config.toml
train_examples = 77898
depths = [10, 10, 10]
beta1 = 0.9
Rows from block 20, named by matrix and row number. Rows with one number belong to one channel. Each number is 128 + 32 x the weight over its row's rms, rounded and kept within 0 to 255. All counts start at 0. Numbers have three digits each. After the name is the row's rms in percent of the matrix's.
# conv1: bottleneck pointwise conv (model.blocks.22.conv1.weight, 64x128x1x1), inputs 64-127
# conv2: growth 3x3 conv (model.blocks.22.conv2.weight, 16x64x3x3, transposed), outputs 8-15, a 3x3 kernel for each
conv1.0 100:168153102127078134124152141138094171153125101106100082148209124103116107150121161139129112081139136180178097153086100154157167164102138112088125114151103113148084149094175177113061147115082143
conv1.1 097:142111202059105080154114112148148140124146188088165146173116106127138111125193129165067084156156095093115096128088101160121113106148089119167134111118102113132087122110088132199138160137127098
conv1.2 092:099129165143077092135087105129094191108129145081104099084082162114115079173104141102128169153092101124169097110099130158135146156108109102119161124166142087141103136121194146080118112144064137
conv1.3 106:158141121154117159111165065085088083127095118156086111135121116092125147145158156163179104117152158169122104144167083102158091124100120117131170118142106101134134136116132181123092116154091159
conv1.4 106:103098185217096128126120191113113069130060110052174101106112131089121153092111082146125161096147114099070125127164137096122138120200173112168158171106119089085060105114117152109104088170066031
conv1.5 097:132216109128105149179132145144112246099157116134117124175138158046115117191066129147151146128138158098152137096168107157149110144166141106104128104138115126125122110167105178126069133110152102
conv1.6 102:077152093134129141130155066098160152137083084126148161105168092113147141114149075147162114161190196218151166120145151112135104115114138128078076090121138140159156140173154125055149095084110161
conv1.7 105:117079117177098122098131116095141143124117168143108085106097142114123035111108075167119151055115137101115120146112147152115165121119178116202108124092152131147208152123125111155128161157091165
conv1.8 104:141117082148128164065130117146124110136131148143124166108136159172125184147139147124082092131182080097161129096127158099131079152124086146154071129111136105057197187181105154125134160138166109
conv1.9 096:162158094105124151065100125130125117135117140159138141122083155151085135123086133162120150181145161136146204079086112141142117190082114087094067084151073115157101121131144138092129115141187160
conv1.10 100:158174082126136168100157096128160108118090108082138154104124078140085081128138103144203118104159181136116172123115115159131144083128148130113110078151100103184132167128138078109124127135142152
conv1.11 097:112171140117103127148153127123183122141141084122123179162147142096091148183093068152085131178170112178124125197156187165104123098128139117116087141119135120130132069149138109104130133087147123
conv1.12 100:142161081077111141085158116155140158160142161168094113130153128143094163141098120148127106123146099143168110081124132129056148125123156091095124161124121157084140137095136078171084137148146146
conv1.13 103:117107093187100105142092110054158142108135097138134114167104113134030153081141147184160135158150086120118104137168120152130144101125161138097141064093141092110182154114105153150123153175095160
conv1.14 103:124079122136097178055164113138166135173065143097181088110163173108110113070112085145083132095107147085064130090128101067131143129127105127031108125096102137143122154173128109152095130169121094
conv1.15 099:135132048113090183101164093147173132154120158184156110087160116119129132127110122114072089099137177154112176136066153106066130117109213115104108126091109109152118143141136107148072170137156143
conv1.16 099:112128139172126081126100128115110120096133093108121197066103088142113135098144148084162127139104088149104136073188135083093120114122046144137175140113138127161164144128158159095163100131109142
conv1.17 100:094113144117141142126143079152117178148153095071118175167125094081174113068170145146109138142154173131077132044085118109162160131114142194161100106124156181136072141097062114141109149104126102
conv1.18 101:139134129117103117123148135081107111092136138113104099083129166136111118147056183128080086081082070112141084142085113173107148131134137101120194106150108080107161144117137163144090151132116140
conv1.19 100:134133164157139106154131099141159144114138135132146147129089122152145120148147148131115121130123139186146134118123149129159140121111083129109151120131118132128114089132131150086161132121148133
conv1.20 104:081091154147143145101107093186120172116081182085109058116132196112130097168074127082103205143098065135165088167129143190131146145120196065099117192128148117147120136139105152103123124143108082
conv1.21 096:154157091161158173158185147126138055081104086096178081066111127102118119105109116115057162143088141113089195118130120059112117137112087165064112119134102132142167094159118075104137093134139146
conv1.22 102:079081109101116043149124132142139100081099145076173105112157092110129088144170154114115058094085127064089139108101054110185101135159120109144147136119099084130091136168113117110094098105086101
conv1.23 101:123089111163180120165137088162169131102145123159142098117097102140091138147125124141120116098114051097040088103124094145124168128162153063091097159091184118110139070059116187146135092155154148
conv1.24 103:144128129188075125155169140120095145171132081136092133123143086131144133128113110116182163139096142092096095104156144070127159143132147178168175157133150116109111154088119141100084083186159127
conv1.25 102:052118126083144087126106097145137147119091146107085081133060124123109092163178127143129110123157149133138067174148120182204143126130170169192124179080103155147134050183096105111099152122117173
conv1.26 100:102086130174103144112081112090185116124090129115102099112084155081104117097157096144159127129148150141121050107176170124144074138081177098153157160144069067082161087168129116097139156134062154
conv1.27 098:054121111129112081131175149110122172162110118144149157090117141121124101104121143102131133135139098122130122093110110107167148101136184181118124138124125165159091166128090111122122173147084084
conv1.28 100:078135165144126107119146134133077150120104128133165184092110091110140124132101181085088137126043132133099170095108085097148133187118055107086152082149110111165108066106193127074116042131132115
conv1.29 102:143053125102083134102074094111106148105120110104038087121121098127167082108182090140166111173081139118124160135088096167101105149128107148101063134101141096178131156113175152111170104108112173
conv1.30 098:105195101163152154120157147112115133063107133150132100130138068085095086097094087157153176146148165115096153067099113129148105171131104126129085133155091106157109099132109141094082119067131137
conv1.31 099:165130137177155127113147113142172118125156146118152151177131102134136142186171126150148133175169119203118134149100196136185181123043138162138077166160154185106169132169116113111176153098181169
conv1.32 097:087089120139156159151150126067141151108134081157159127088171110119164200095099164144114081091160124166151165110153154100100085122129120099116112115131131084134130179212134128103109141071140152
conv1.33 089:122133186154153110148114083150163153106122144142158116111071125154153105165159127102127152167106149190178158123099114138169132121112083117115146141119125113131116094134153149069165107120168138
conv1.34 102:117119147178057034110123129081102123153132133093119129118160105102094079104128079177152121105136100090075097102133133118113156095180101146135166100062121125193128147095119133168164126144120095
conv1.35 101:131157112148168160098156136126139049118114109107137155146113141136132136099156087128146163150157109089094157046131148161089149090144107152127037126141190188107173150110051136130092091155122129
conv1.36 102:081117123135153120094153164134179126106110179100146100077131114166085127095136055176113125121102096122079092118156123167171125116141079087085127158057082128141125136158100055169079095126157118
conv1.37 100:157135076120090168109115123140124091149129075108080157121133136177095170132164142107173103164167102156152136113186118155107135072091131134107127145110117109140156149092099178128162100173114188
conv1.38 104:130146116145078174106133120083146098182097095082103090080159119133118157123133053119143126130103144142109125070123155160043174116127095161093137107082152114136158153042100083149114065147112141
conv1.39 103:104140087158059198136167108117142135124066091127139118072147132066106141072103073148148123183128164174104160088136104083124152090119128109153156079104075081133164142144144096071142085117071122
conv1.40 100:139099164158059146121168119116102074165151066143130163075110109165132166157156156081119165116112117132136164098123174103064089087122075139120163101143121140054135143103143112076134085189144128
conv1.41 102:124094135080120096129075162114142114094129164073158161097112069158154171148124135129134100145117076125146072130149119128142076164141088155115153151166069074135112152162109130132146184141131096
conv1.42 101:086189147143107082148132175144074130090087105131149148124069087096172155113118114121119086156137150181144141119142102109134077118111118158163147113098141153116139111142086159086091124093159140
conv1.43 096:077168176142157127149086116179082168095168202108190177157083146122155174101154151122091134162170120088166134135136206172169111137118132144152114122071173153157161132144135104159145150121073144
conv1.44 097:083141179193147123173139129146140159093186139122099134151114140129177147150086167132125159150112100124117092119125122097109199162152139137134143115110207105078079089111170153104092125138151074
conv1.45 102:111161095111067091147104126077150179135171159064095131201105106079107057163145106181179117171183126135157068147165191176130133115131153142090072108144151100111127108103144140137157117128072130
conv1.46 104:120132096129094102076127042168130201074140149080101123120143165127139146115150063141113140167176160179168166154086176100101130155088140072142069108149144133174116147142148123078156141085101157
conv1.47 102:063098057124161111151120179111155094141154073177158110114114070093102106144138095188142089163136096121106081135137185132142129146132140104089113107113148171058182086099081159145108142146138118
conv1.48 100:110151101086132118132122145162142173123167130095107113092085129165064148150115115077111154157145119086145141114117062156074177146157170126100123108124151117110085159136168120159117092148131105
conv1.49 100:095094167119110082186164160122103131166069096120139083126130113142205126145115165140107182104120145124114123133107085133157161120145138185108136111095146076136120136099119170121080115136173119
conv1.50 102:052093077096152149115107110023112106034081120161125096082111097124131113148116144083131072145090118096084165075087079142138129165137114089137131110083110060103081117118150128088131134115091140
conv1.51 106:150110110089110140090141025152148034115133075133059142100130094205104187115148099122127144162152100141118137093126163139069138087149057116111129082127139131105129082117082057112146064150114135
conv1.52 094:165122154159109177118135169137157105111138142152148148074171086085127154085075089190150100175099146205073140112087127078153123175104114111107169120129072103111126131156159043077149109148086128
conv1.53 099:137138118082097120062183084157097123151099148131109166065109114185066183165076122096092088139115152179156183155067147103115145157110134100098139068095099125117136154142166083072099093160145124
conv1.54 092:159134088110151090137097142150133107077144127103093123103133070138060079133149152127162137116160136098152117142152127125123107107255142143129144127091125111192131125097140130138150083128127053
conv1.55 099:175144141090073166162192019184146114140100142148183080096119128131078112100098145128086152152143204146128191150103103110114180055154133106140137078057109100160121153146118081087134115132164162
conv1.56 098:097150100144166126162113116136079128081147151101115103187088069107154113089169142136139103170188172135093139116092134201138146115133149171162099086124156179147171131097106132155110137063098127
conv1.57 095:107149114111185122147133085125151071137065077174130160101085138110130152118135106078073083172113142084109161031132102091132144140109108106138072129129135124115140115106088178066120064167180131
conv1.58 104:178086121134123051112133075124085107164150126147165125107097083078097089086151121178103102128109103148153106156135098095072105165110121096077177085152092094090163115138147101154112164134103120
conv1.59 100:085145122139154130184129140156103213107160127095141107183121095072150091066130117138131113113141141168136113090188156131129185199114127153129120171160164190134070130128087154143117118123111056
conv1.60 095:133112148160137086152081097117166137119161138140143135129088071144164101126184115171146115141122132150154122125104135161159134132146054151116133127117138161113129070135114148126184164103135100
conv1.61 099:155074164143125034125185060133117100129172127121138133088129142166128110107060165137086120061130103101114070119080097130120091092142146114068196126120140133120129126095135113176089111172131116
conv1.62 099:075138130093134047166083127142100108064090185068138140127062117158110131132138122106101076088135149103147090121152150110196076122149137120163089118074152126187121100131137119148138149079041155
conv1.63 099:119132080134136128115169101136112076122106092145125140059111080149100121093130121128118096167137176141078151062146145101137106150127119148090123053085125163153194114140125097062109088085143170
conv2.0 104:156153184118084157102045105115134126126142133096085075097111099085143109083084093125124116102174136074104071161138159168139140163144152114183152096121130105113125127128120145128144172171159137139127119145112112109083
conv2.1 102:155153156133102116126132112074086069038070062061074088122123116112112104170153161148122144166153173134135124182167188134136158129151145135127130125125127111114102102101101128154140130149130150148149165165158144158154
conv2.2 089:121157159090105141127093119096122103117140107142138117133112129137151138138157123140139130143204158105134119137114129147119139145147163077119106108127140144143146128156131097134106055100073109141119099115117110138143
conv2.3 105:122152149115092120079034065079132108096151139128098070074088132123132145134122144131102070103134105127154088148121160180142159135090120119163145132153164135149154157166170150142182148154174131121097134144107150156112
conv2.4 097:172083045172119122090118140107130096125141145145197189076108106133126086122117111126115121145125116142124104104090116092099101112116144119105076131134067141118133187153187144115162121109097057063118058063108065123083
conv2.5 107:095096085146123137157165132035059052080109076057085052084098079070114110144138142166177160129174139125136099149151159109141123103090111104116113068073067101115101141136140154123156197185189072076052131138099081090077
conv2.6 093:114112110139130096102113087093094077070081077073090106103124112112119106146156152152120125128155137131113130156178184168178184123138134132163141145136139118130115106144120110119109102095087150146156121129119170159155
conv2.7 097:094156170098162145100098070099086089094101099142144143137083140102101073145156148139111101154151143114134134150111123163112160176152158144101106175147169135131151111107131109105097094085095073119077087118101105147131
conv2.8 090:130138111131160119122174113173149176149141146117097125127133141142134150127114156128133127097147126143181162097093090128133119154118125106089095145090108184116138181204175103089115107126146195196199160143164161108144
conv2.9 097:122120141113130141178187174160166161135138144110107118074125125120145129154161153112121133114156121078103102084106099111150151137143156036044058088086092108105148096164130095133137140135130184172189119101137101107123
conv2.10 090:193202175125103125105081123139142134156130161161112158076100097132148158158162152075125109098139126096119137138154167165163186139135128159172169158143160102076080071124108117147122108125106086107129105115116123160107
conv2.11 105:108084115139121111102082091134129136153140158122132172156183152149141149128108127117144128112137132103097080107121134126134154157134109089090075122143110134101115111091097070089054095141096081101093092083076130142120
conv2.12 104:121150159114112147102085084191156166174137160190151202118122140135116128115085110094092070126112111147148133214202195194163189164150170138122140122084115104090126132152158112106128148142130081069026087101088104117107
conv2.13 104:176162177123099147152107124150161152126132136135114132131144171134122117114121104116132101156161152092127113066057011088066033079104087202182196156154162110114117123149157140139143144138156091100095126156166192189173
conv2.14 102:109130108158134116143141111133129124095099114123100137061087091088100094114087129129089092146146155126146122207173196174124177207164195132128107150115119149129129148170164112118125144143156121123093085093077096097100
conv2.15 110:177173165142123153115140126137098114179130139181166199088098091119118110104093109085055043121118100129112110155161148167157181202149180139124145107064078090047076143174171082093101101112106129123119117086094117100082
conv2.16 100:118138134107106126120084127135146150106140122138142129162157144116141105098129062136160099120173102101096083081085081142124114173163138078128097138164149164176157148189143086150091006047007131159134144132135174164160
conv2.17 097:154122120157138127143149101125104097109100105088089089141132102130119134165156172143109133133097139201199227167150157122136124128140142203190220165138172155121142114092117142108130158136151077085073122115112127132149
conv2.18 094:166193190124110175124067132128114143145153149176159156142140177154152176117120118085110110098164114112147114171158173160123157161134147105109087094109122092076122156198158072123114099139107112141124116148167101122127
conv2.19 098:138108147130097143181151204125137133136132130099099093054097051118154123097118089132142145144136150158172164134127136122117122114104107108119117129133123117126125124138125117143128127153152101155108102153102055103064
conv2.20 108:112100137145155170125127117061108083130157115109121119167147153175191172159180153146157150143200170118157128152156166157148147158173180066083073105126118159164162148134159136107123093109091098108107119112113160157162
conv2.21 095:113112127107141152122179162142114139178145158187168147082070062129120107096092106190177141116139131100091099136152141172171171177148173106096112130097120113093094115133104134121108122098136183168177138143146102070103
conv2.22 100:137045112139109153112148150085068091120129146074104121084126107124133117127138122152164168140141132184148154111171134123158126129156120048077037074101023082131072172171145130152130125123114119130121097115103078076090
conv2.23 101:159104086162097141160146174211188205180140165178151175168167186147129161110113121104146169093096148072066127112145138086098101072100090138139140147132156134127120090098052120101071124125108095129131128129153136155156
conv2.24 103:133123129138093108114060113126126119120104106092106090076076051091099052143171123108143078138144119094097113123106144127131145103076108188201170170136180120114123207169194183125167132140171085116088103106112076074096
conv2.25 098:043026091120125144120155133062125103116157136059078048108154113146170162116130131193178170148081139136123151125111124088116141105117131126124131142143101139176153144120169152129120119123132153156137128123134095076081
conv2.26 091:068142142111177150118089106134164141130155118164144136104106155169172160179175160184144138173173151112151138097079103125104122121118116091086079128144145121163160156185141134145147120125126069104088106105091112169109
conv2.27 101:197129169144129159108127157106109089136118128073103081159181166158158181110121111154189129130148128157129142079084071164174124124167137153149132157141126187157161212178216119103149103112123117094104171152168187183182
conv2.28 098:115106138137094139153131162123109113124146134095142108063086065111149118150177135094100085091119083172161133114122092151137098173177189046083098095151125107122134146172149106144119114113106143141143133145139095110128
conv2.29 092:173201170124085141140071120141159126123159154119084107126132147115171130118128131125070107110142127037086081116117122145119141114105113157171178183157190156139164043083053124151116128134155160152164111109130165159138
conv2.30 104:087119107091127139124143138112114115140148130128156122100112113148131085130095093167150144139119109102085091101113131140150142155152150060045059074061072070102104063119113153150172212188197142118147142131135111105107
conv2.31 097:105113112120173130124180138140143135144154158094082109123136076156150142152155145126119137119083118161174162132137148138146142158132126164156161168146155128143142106083132135081117140133148168179163141159119095105090
conv2.32 102:117120130172163152106136104108110125064114112067082090144166161114135126121154137161146173128166173189203178120141135128121127129098122082091098079105097092121072179207169109103126118095117119089089113122119174145158
conv2.33 090:128101128124087124182155193142155145143145133090084076055099056125165141117141114140140156139135149143153146141143147133137138108103114097117104135144127130139131129151127129160127113146135112161124101144107053097064
conv2.34 090:209205178148108124130107117132119102076099080155146165133165154090119060075073073060079089129147135103112100149148189132099127138146166185159162169114128140101091141131131131119129144132115088076091115121126140152131
conv2.35 098:159095082159103120162169164177169182167147158172151161123152138142142146164162169157165163110111131173158184132137154125124126127129124191197228140124168119106123081102110128098133181150169120133151120121120121123124
conv2.36 101:135155159100123103095133112148135118117111129163136174124133156145121143149123148136122148141115131122100109220227222171128183178162170110107108137121124124130126063081055127109099142154121120116116104107106089102095
conv2.37 101:114134136110122129124094125162195183161140175138111137185185170140123127109103112077132075115165134070091072095096090109099107079082068186220211170171196158156168154161144152169149094117119114149123128137128153163132
conv2.38 097:165197203116084124126061129141148154166139179150124137116128128130142117109116116022063043096103113055050075167147182170131158140105129214198194167109156162126138138138158163146168129125170096131094092108097096096093
conv2.39 092:142167146112091089065056083094110122123101118132123137075111097107101090083095121123114116124150140111074116131130150179149154123117122135164124136129134120106095143176138129130152089084090108105138123120116157150114
conv2.40 105:103100070126107115152147148122129124131128149134129136046066058043096066102108113089124078111116105105090106078107078036087073107102105150157133183174165147150169193196199110100102059034058142166150113155148122129147
conv2.41 108:069083098076102092061067085124147152088103112064057104170155138150147137119133129157156163136198156121149140118132140128138147146107143032075026090122071140148165149165148104140138120154147180176195172150157154127147
conv2.42 105:089034065138113105169197167073079082066089064044068052134173130154169143155157136165137167142132160146120143058077065108133107101116104087106101126142118185201166160160152127115116177143133180165185144130155122113133
conv2.43 101:097109087098121078119102082109108130129149134133158131226206185164148146162167159157164135131154137122152122124137149138150145162175181152162175151130144127147156066065062114109120185181187171147148175159160163188191
conv2.44 111:124124137126093131129115143110122100159171142174187182094086100141156142126157119120142135147188145148187142154117157124063114153126166107103124116121139126125138137129134140107135151139148061087058076119104055090116
conv2.45 104:143149141100124101120078048080090063095104109129120121105092110109119109147152141133171118142171131100111084095070084110087096102099084159151154134127145135121106095082086130132115149158142091137100111147123146169132
conv2.46 100:136155190092141149104128078103107074097134086083079068116076093127136097162195165162136135134177132121160131161152131181194184152172161111123105150143134149166157083086099088081071097116097132144131132130119174158169
conv2.47 096:134082111139112104152159151165152159131118133149133135103147098133145138093091099122127147144095154154138176136149126104120117091107095160137159154133141076074076114128099139126119156145146144180104129166110126162115
conv2.48 104:156140130119092105139160159113096109149144150166157166132112113146138148180183162090109095105147132097103103134130140115120139159155135164145162126096113119078078074087069083112088102103074128113122098115134093104130
conv2.49 109:126081077148089125184158150070058051097100091035068044163172168127146130137106098158139140149084143128068107134143126108139060040099049191177155145122109142135139167155192149140159119127115124114159111120159089080108
conv2.50 111:128126169157102170166128169181182183156177177107093100073093108095143131110135120133129125122126117120144134127142122146146134139155134011068034044102084076116107137166137115138137129115155139129123097091107088092105
conv2.51 098:144129112148115119129114122128158154142128160169124170080103091075063047104078084081092088105134067151123135094109100089112107085086064169195146201188169165161166115128137130120114118102127156161146114127147137147150
conv2.52 106:081122105103129106072087090108123154102103131177178193102122114114096093056046069097109098091129085091097073121132128135114133138099119055088056117113108137162134128163119109131155136144151172175169127131139126125132
conv2.53 102:160153143144123157112120142135120142136105143129115148103100119135133132172176164048049027066093072076060081103137096120153142149150152106137117130133128141094127143183157066126093036064052179173182155158173171165179
conv2.54 102:208130028175077089105102135114082065151133140130150162097154112138135133123115097122161169124141113120101115098139165119148163161171165160145113140133076160100052131106110105116098105098068081092140101125162091139128
conv2.55 097:132133146123093137131132139112117120158124143117107116116126105136142133129130130088095065073084082076070094165177160165176151112112117146160142149118145117095107173200180142140137104077078137128168143146156101093099
conv2.56 106:145101084142109107122125111086087075090108084101120078153163135157159163178177183189151184145110142203186198144129141145141132160162161182164194147117130128098112085052081110085109178150151118131138106123118072084094
conv2.57 095:102028086158119147212186216150158168152133150123114100095168130122171144115133097149173151142116125149137166042074055063135109123153132108131121122148135136151121127171139119132133118111117130138124140155140102121087
conv2.58 103:172185161134125103112113102124135136081096103130118134045027062103067091146102121114098124177155160112132113158149165135140136110136105147130137141155144138144126134143142116129138117151126176178194167160181170157184
conv2.59 098:118066093098138128094129118091112116120108100036083082136140097121116113106122110163126144117075114218181199126121131115132121085084093156149165140132133121124098110075099122100132183182188065091034121126074154165150
conv2.60 089:149100111120100108173150171126134129129140125105107102047107045114164132093109092146139167162124159158168166136121131122110127113108115134118119147140115124131115124115101122138108131161151113178121102161105058112071
conv2.61 099:112114106138134155131126125182135142126103121133122144111112133103090077147097112128142108129111112193146137199218243137149171116138159121133138130141141120108127181172200146138141132144128104065099117112123139144154
conv2.62 100:066038036112122083111112093149132142121132137138155132216221212186150177156151147148159132128163118098116078090115106144157163145143153096089099112104101101145163073098095103122116168166164149135152166142141168164166
conv2.63 095:099091094110133108121147134105116105104091116116124121093144129118122114133127132181204175171151143137111153082111111116146152145147159133148132162156159138143139075137107133156131112116107178169179143139152148161160