Rows from block 12 of a small multi-label image tagger, named by matrix and row number. Rows with one number belong to one channel. Each number is 128 + 24 x the weight over its row's rms, rounded and kept within 0 to 255. All counts start at 0. Numbers have three digits each.
After each channel's rows are labels from the 100 images, of 14848, where the channel reaches its highest value: "top examples" is what is common among them. Only what is clearly more common there than usual is listed. The data: photos of plants, animals and fungi (iNaturalist). In brackets: how many of the 100.
# conv1: bottleneck pointwise conv (model.blocks.13.conv1.weight, 64x144x1x1), inputs 0-143
# conv2: growth 3x3 conv (model.blocks.13.conv2.weight, 16x64x3x3, transposed), outputs 0-15, a 3x3 kernel for each

conv1.55:102129148144090107128102141148115149107117141098118208116128167133101126149146128117123136110166151118129109152155124071126159095111141149160122135085130122092089146134136127131095127136129126139162138146099107119130144107145114064106118142167119124157141139137115106112110110135109125129100096137167119091124123123110116131115146139130146092118093075151113087166168119132165157144105074125117093161118108093131162166132098125167170
conv2.55:122121123140115085146113067120137112099123129129159162050089130116094127149133110159158135143129119134126136145132159167148142124091098081121109118118136162142091155109056100078095110121155147146143159139113132141127150153108098127105140118106126120106120144137123137139111145152097129181091128149116096131122107138125132164101145140091152172142121134150118095106127123108115146110101099096088074102092097121148141095119116115115120
top examples: order Passeriformes (50)

conv1.48:123156127080125159107103084132097129151118125125155114121113110111133128099123128116117129147143137103107151147076113153137081162162130112117136143100072106162134107121113125088119107147114136104192128103100112110114150114172139123113146126157109105125140152118126096123135168167112073142099142135122120208132056124183127132146173096144164098112137131136140121127115150149112098137145134153150127148097147112130149107141138102146130
conv2.48:116116143100118166112115135144133102141112103120080128152116095153136122138139130101087108065062081055080093110122089123119114149169159102107111133117130135116156118088123104133107146146132159161140130109131111113131113112105122124132113098126172146164146119169112112152151142104167125127100110124094103125104120100120108074130093090157136104140131103105112138126124105169142110130134073154141099146112112114129095130135106151136134
top examples: class Aves (89); order Passeriformes (55)

conv1.2:126087137079135170148106125093118123123151128128134076142150147149168132102111128165132095137088128095091121097138125140141092150156177130050135132130121149130136110110118106096165117147119143125126147120094132133111158173146134130135161133137143180163106104146133130177176138159118153140145139130140136172114117137139137146118133137131009124119148106125121126133122121111137150122134118124140122106152156130123135149106159126151136
conv2.2:120140143115140174086118152143158131138150126095089109161133117128142134118131134116094071112110102126134135093088083143122105170174155103095081119118120100115128081082121121147115136131124106138136064122153112115123111128113128108102091072107110113136089113141107122137147134114159106107129117125089074092097093103101062078130102122135118112124143100105118130155140109170123097144138124157155154157148125132140118128127131124127136
top examples: order Passeriformes (50)

conv1.39:114093160152150167169151106122091138150116114120164133133118102180154136158137128128118107134125137145133110071142110133169134139119153154144165149097157101121144111128110155115148124162130132109185163080130117113125162091144140137123119094172126156123137128111121069168157131134096109128132124150117115135120084112098099127155103090121129155089098083127104119141129155157122097127100147108128182127157180125095127148117130089137111
conv2.39:186147117157163125109117119155127097183138080138134128090104143124113132155152135135139136122135143116143155092133170078132117117123135053081098117111083124097121109106106109140082152165135160174147097136107147153136150116137094111163130151134125147160146141138138137148132143126150146113161132110092111094111123108094099093136166174127146147131115125138146155128119148146115138136130146176146118183122074116120115139120094133125113
top examples: class Aves (91)

conv1.30:119159140106154164096124092117093143120122118176141114137128124145112137135145128139159075145126123154084107151116062139137113159132089142144173089117134144142118084160152094128116132135128060175170124141112132153111173121159151106109133119129109151096137119085130139134092142130141124141131146125145143174174106148131086168144127125106157144118090124124142132119101108126150124197114093132151131104149117090159120138135114105145129
conv2.30:148145122139134109131106059100122113132112148182150142097112121105114106123113096156122092149124097124107111124136136116116127104146172066145171091153154114159115128132118118134156138148162116126128128119107109121105101115110076110156100118144136152148109103125134103063103107133125162181160140106130109102132093075113103114080130137100156166098122138120126130104119159129128160130116067159142103149160165146150116136134131150120116
top examples: order Passeriformes (63)

conv1.15:164141131152112160105179125112130153157133122123163088112129129138133127172154128061144119110131129145134124089102148159111100123110093143149135094144116138104159134158114106135122126144103122111123183130128146090117130161177119154109118064110102167112114099104115130152083113103091123113154117118145092091110110122108116098105120181116135115140119146128097151132103141158076117099151126149156152096141128115104110116162134106080095
conv2.15:170141126187164137149125118098118122200162104181156118125135139117139130151121156084102117095116143129152158154161138118129104147134109105103081146139073135118126092170176118125162154138163115132113129132128131107103105104107096117131142117105103123163112117121129104133104086093117116096152119109123117120118091096094096098077115096084111094105103079152132155132136148127134161138135146087128150106125118126128125117117115119116110
top examples: phylum Chordata (93); class Aves (92)

conv1.20:127113148162109151152144101090170098142129128099120128161144075125105135114091128116144094118131109149132091144117117132134146113131114132178154138130124120114124167170104155091117152114151120096109129144117147080174128111141106129152120098132156125134154085159149097087127150133110157108110094084128091136152104129134125101128117087110105157129106075124095118151086074087137134148109123118110090102142112117105164167075131104135113
conv2.20:137119100144150115119123127118138139129134145142139116093122127101088118115107124157139095114117099079082099079158152096137157103132145117110104134132107151133132128058087125079146145147156140137117135138115150157146102101134096141165123158150100093075139108078143140091143148091155126098201127091094093084110125124097120136157126104125116109125091095111136115078119129106126146174150129160123128158128140123129123109140144118134120
top examples: order Passeriformes (55)

conv1.54:097141145112134130117101094106131125155125136100099111109115135122158135111110128157149136126081143121147157121107108167139100109090148169118143089123120120174086181151159114110148153145123107096122143170130154155121142104126155111138123138116128142096129084129125145117181125108128173121145124150127139118129125088081125141160126170127074138109189134117082074117134124099089143084130098145106124072138137161112122097118124131148151
conv2.54:105144152096131167079120154134162162116130122077063079161147091098119111104128149122121136133133141148134124098088099131112116163151158130148104112146127100143139153126138146141120137121101100081128086124168128129129133136119138123123119139162156109082150141088177163122145124086158123087142159128137140146115141154125139129137104107168125100156134103152148136183135100176115087170172175140136145143142126115140135103121137108133133
top examples: order Lepidoptera (36)

conv1.35:119129104118151138084119102122084171145090108139101126114126162133127126130145129154139107083113117136100117123151122129167136150126166149152158105099074139123107107142108118114162156138110084115189124126085129143114100136152112128120137075094135161131101113085136113141098142149115168127114163130087135137122136129146140121184120105102101103109147154074138116117120106102114084097182120088128162109113086164149144121112105122130129
conv2.35:109160161091112125080099111158131139127123160128147138085057121127124142101120126119081110109095100092097105114106113128120116172170140138113119146144163113117120140127100135127129142099147182159136111118131102116116131142169121110130098108132123105110129139107121122090166141146170143121137115049096102127127127140138108120107095172170127180150159152084161131122146085163120079154130125152129144149143135120124143120128145144146152
top examples: order Passeriformes (54)

conv1.33:140114106122093107124114116141078156123128140112102156061108121140097128129122127120129120115094177147149087131162110186102107120116079128125100113128157162114052113140131122142142131141150089111078102128117157142169094102132115126119120137076122161135117153150067158106113131132133160159147120114151157095118103100151136114097119130091149133126139146103136113110127079115142129135097113120167112129122136114111089123110088143117150
conv2.33:160147125155124079146102085102122109099122144167179170133140137126127138088093122136151145146158151120113126144143128100110151092089170123187177109127094099101076162126123124095135097116134126131113145114114130119143134136126079092111119123154139150139152156118119128101084117117082143155136164160168166148127135117127155140134171134126149129135105131116106120138137123111118129142120098122094087104098115186155120164148138161146158
top examples: phylum Tracheophyta (26); kingdom Plantae (26)

conv1.61:127159110153092164119131107138161111117122133172136131096097161075102125203180129119104110128118146141107147128097129105131078125134131173173100120112134137119138113131104110104112145129125118138168124130136147107079145133104119131120127085111100116119085120106130151112100113077109112107114141087152145073112122113102084094100106142157114094142115164111115135108092129160125140117092122155155130083119141116148115119179115122111112
conv2.61:139129117175147102164131100135109089195179144158151151120159145113129150136134128126119130122116130156150150159144126139131112098097097086137164137150124131126110113140152123095149121134158107104107142130113124119112137117088095115139148143136115148159114164135158106121108113110119137147144115084120117117104113088086094087050134153060159147078120133161105119112137131115111175111101125097093115129146152124113084109113096121112122
top examples: order Passeriformes (63)

conv1.17:132123153100171113125138117123146116085138090122151086160110133143134123141146129124138129129128104174098093129087102134157099144160146089108122149115113099142095104120100116120111102131139137160143116100134098137114153111206134128131137183141078121136107129153117137158127078100095144137149116136096115158117138144116113117147148138106104127117099060129130140148097078166106095121095151109176097158095169102095116126129140123124115
conv2.17:170146115118134131112136141138122115131144117086120145119076078147114091117125117105166161082149150076144148092105131104100123155152118124086113138134110144148127089068125124131112160148107151169123107113123111102116137116081150128109147138093124134164101115130089109161123140147149144147132124133132108104126122080110125088152151074152156102145147156066085146091126132144132113101103122151144106170133107142149141160158128155142121
top examples: class Aves (87); order Passeriformes (52)

conv1.26:159097101096099119164142144108148106102099068126109065107141126114102118088101129141108121111134108103129146107111118106154154085109132179134158141131114145133162113140152116113165151134138177095138114103113152141149131144128080131143102083130131138134138111132127162122134139109116167127130106092120105127168138121090121115127115084103140115121132167144137081053115136111092108132134118060129094144117131148102120132080120141125121
conv2.26:106100098099109110122146124133127108126145168164136149060088137074094138135152169115103123115111074128132090170118122136111113129148150114137154092155139150161133160137130123117111112095117153099107148130125137170161100108123145152139153154155142095104125125142123135146148146164119144146127145133075098126100131131114142129157145143119124121114125142149188169149133116115106118154163142153176143136156150107118142120124136197172174
top examples: order Lepidoptera (33)

conv1.49:155079124140133139143146113073130148165118115109140113128139118154137124120125128180187119108109097138121134120150106153145090162128123137131173107144111127133116119119155129102139119127071125086139138126107143128138140122135089123136109115178155133128118111098126094110129138130149125075113163089095129143147106129095167145153112113073115145108087064069113121133115128102094105118124114162100072135125120154104152098088133099138112
conv2.49:149167148111136144082114144138131122119121114085101113080101099099138112089134115091100082106112100098111099100128122112114115155136114116081097066146108114136126098074103103101143100114136126141126107122105142109090106087111111117137126167147158109087172143113170151119091102090104133082146150100135140124132128119103109100142098121103124097118137114114113143132109103132133097111130142148147128148127102167166181151136134152155150
top examples: order Passeriformes (59)

conv1.7:088127155094138113114153093127113145124124110131124104125112143114113123121134128161144085141138119078103129087106091105150114114154190147113144097127102141160129149114139139091184151153121149139153137145114147113095163152163120111125108113155143139085102120110102138142160109149125132125101183124112125168074114128149110143141118123118052135124176104129102137153115118137088143099127172130127130083115150138107089130098103129083151
conv2.7:115134143087119146090100140142138112142125117096084128121062070107112140119149151081094112062094106092114122105119099123115121164163159120136045140145102123119126118102129138134100151111085143172160093132149141135124121111131155124147140113122136110124115103140109127151143136115169118092135129093140095081148126077130120088140125083169157097124123135098114156132120101170128089138138125147128137134129147130136119132135133137143135
top examples: order Passeriformes (50)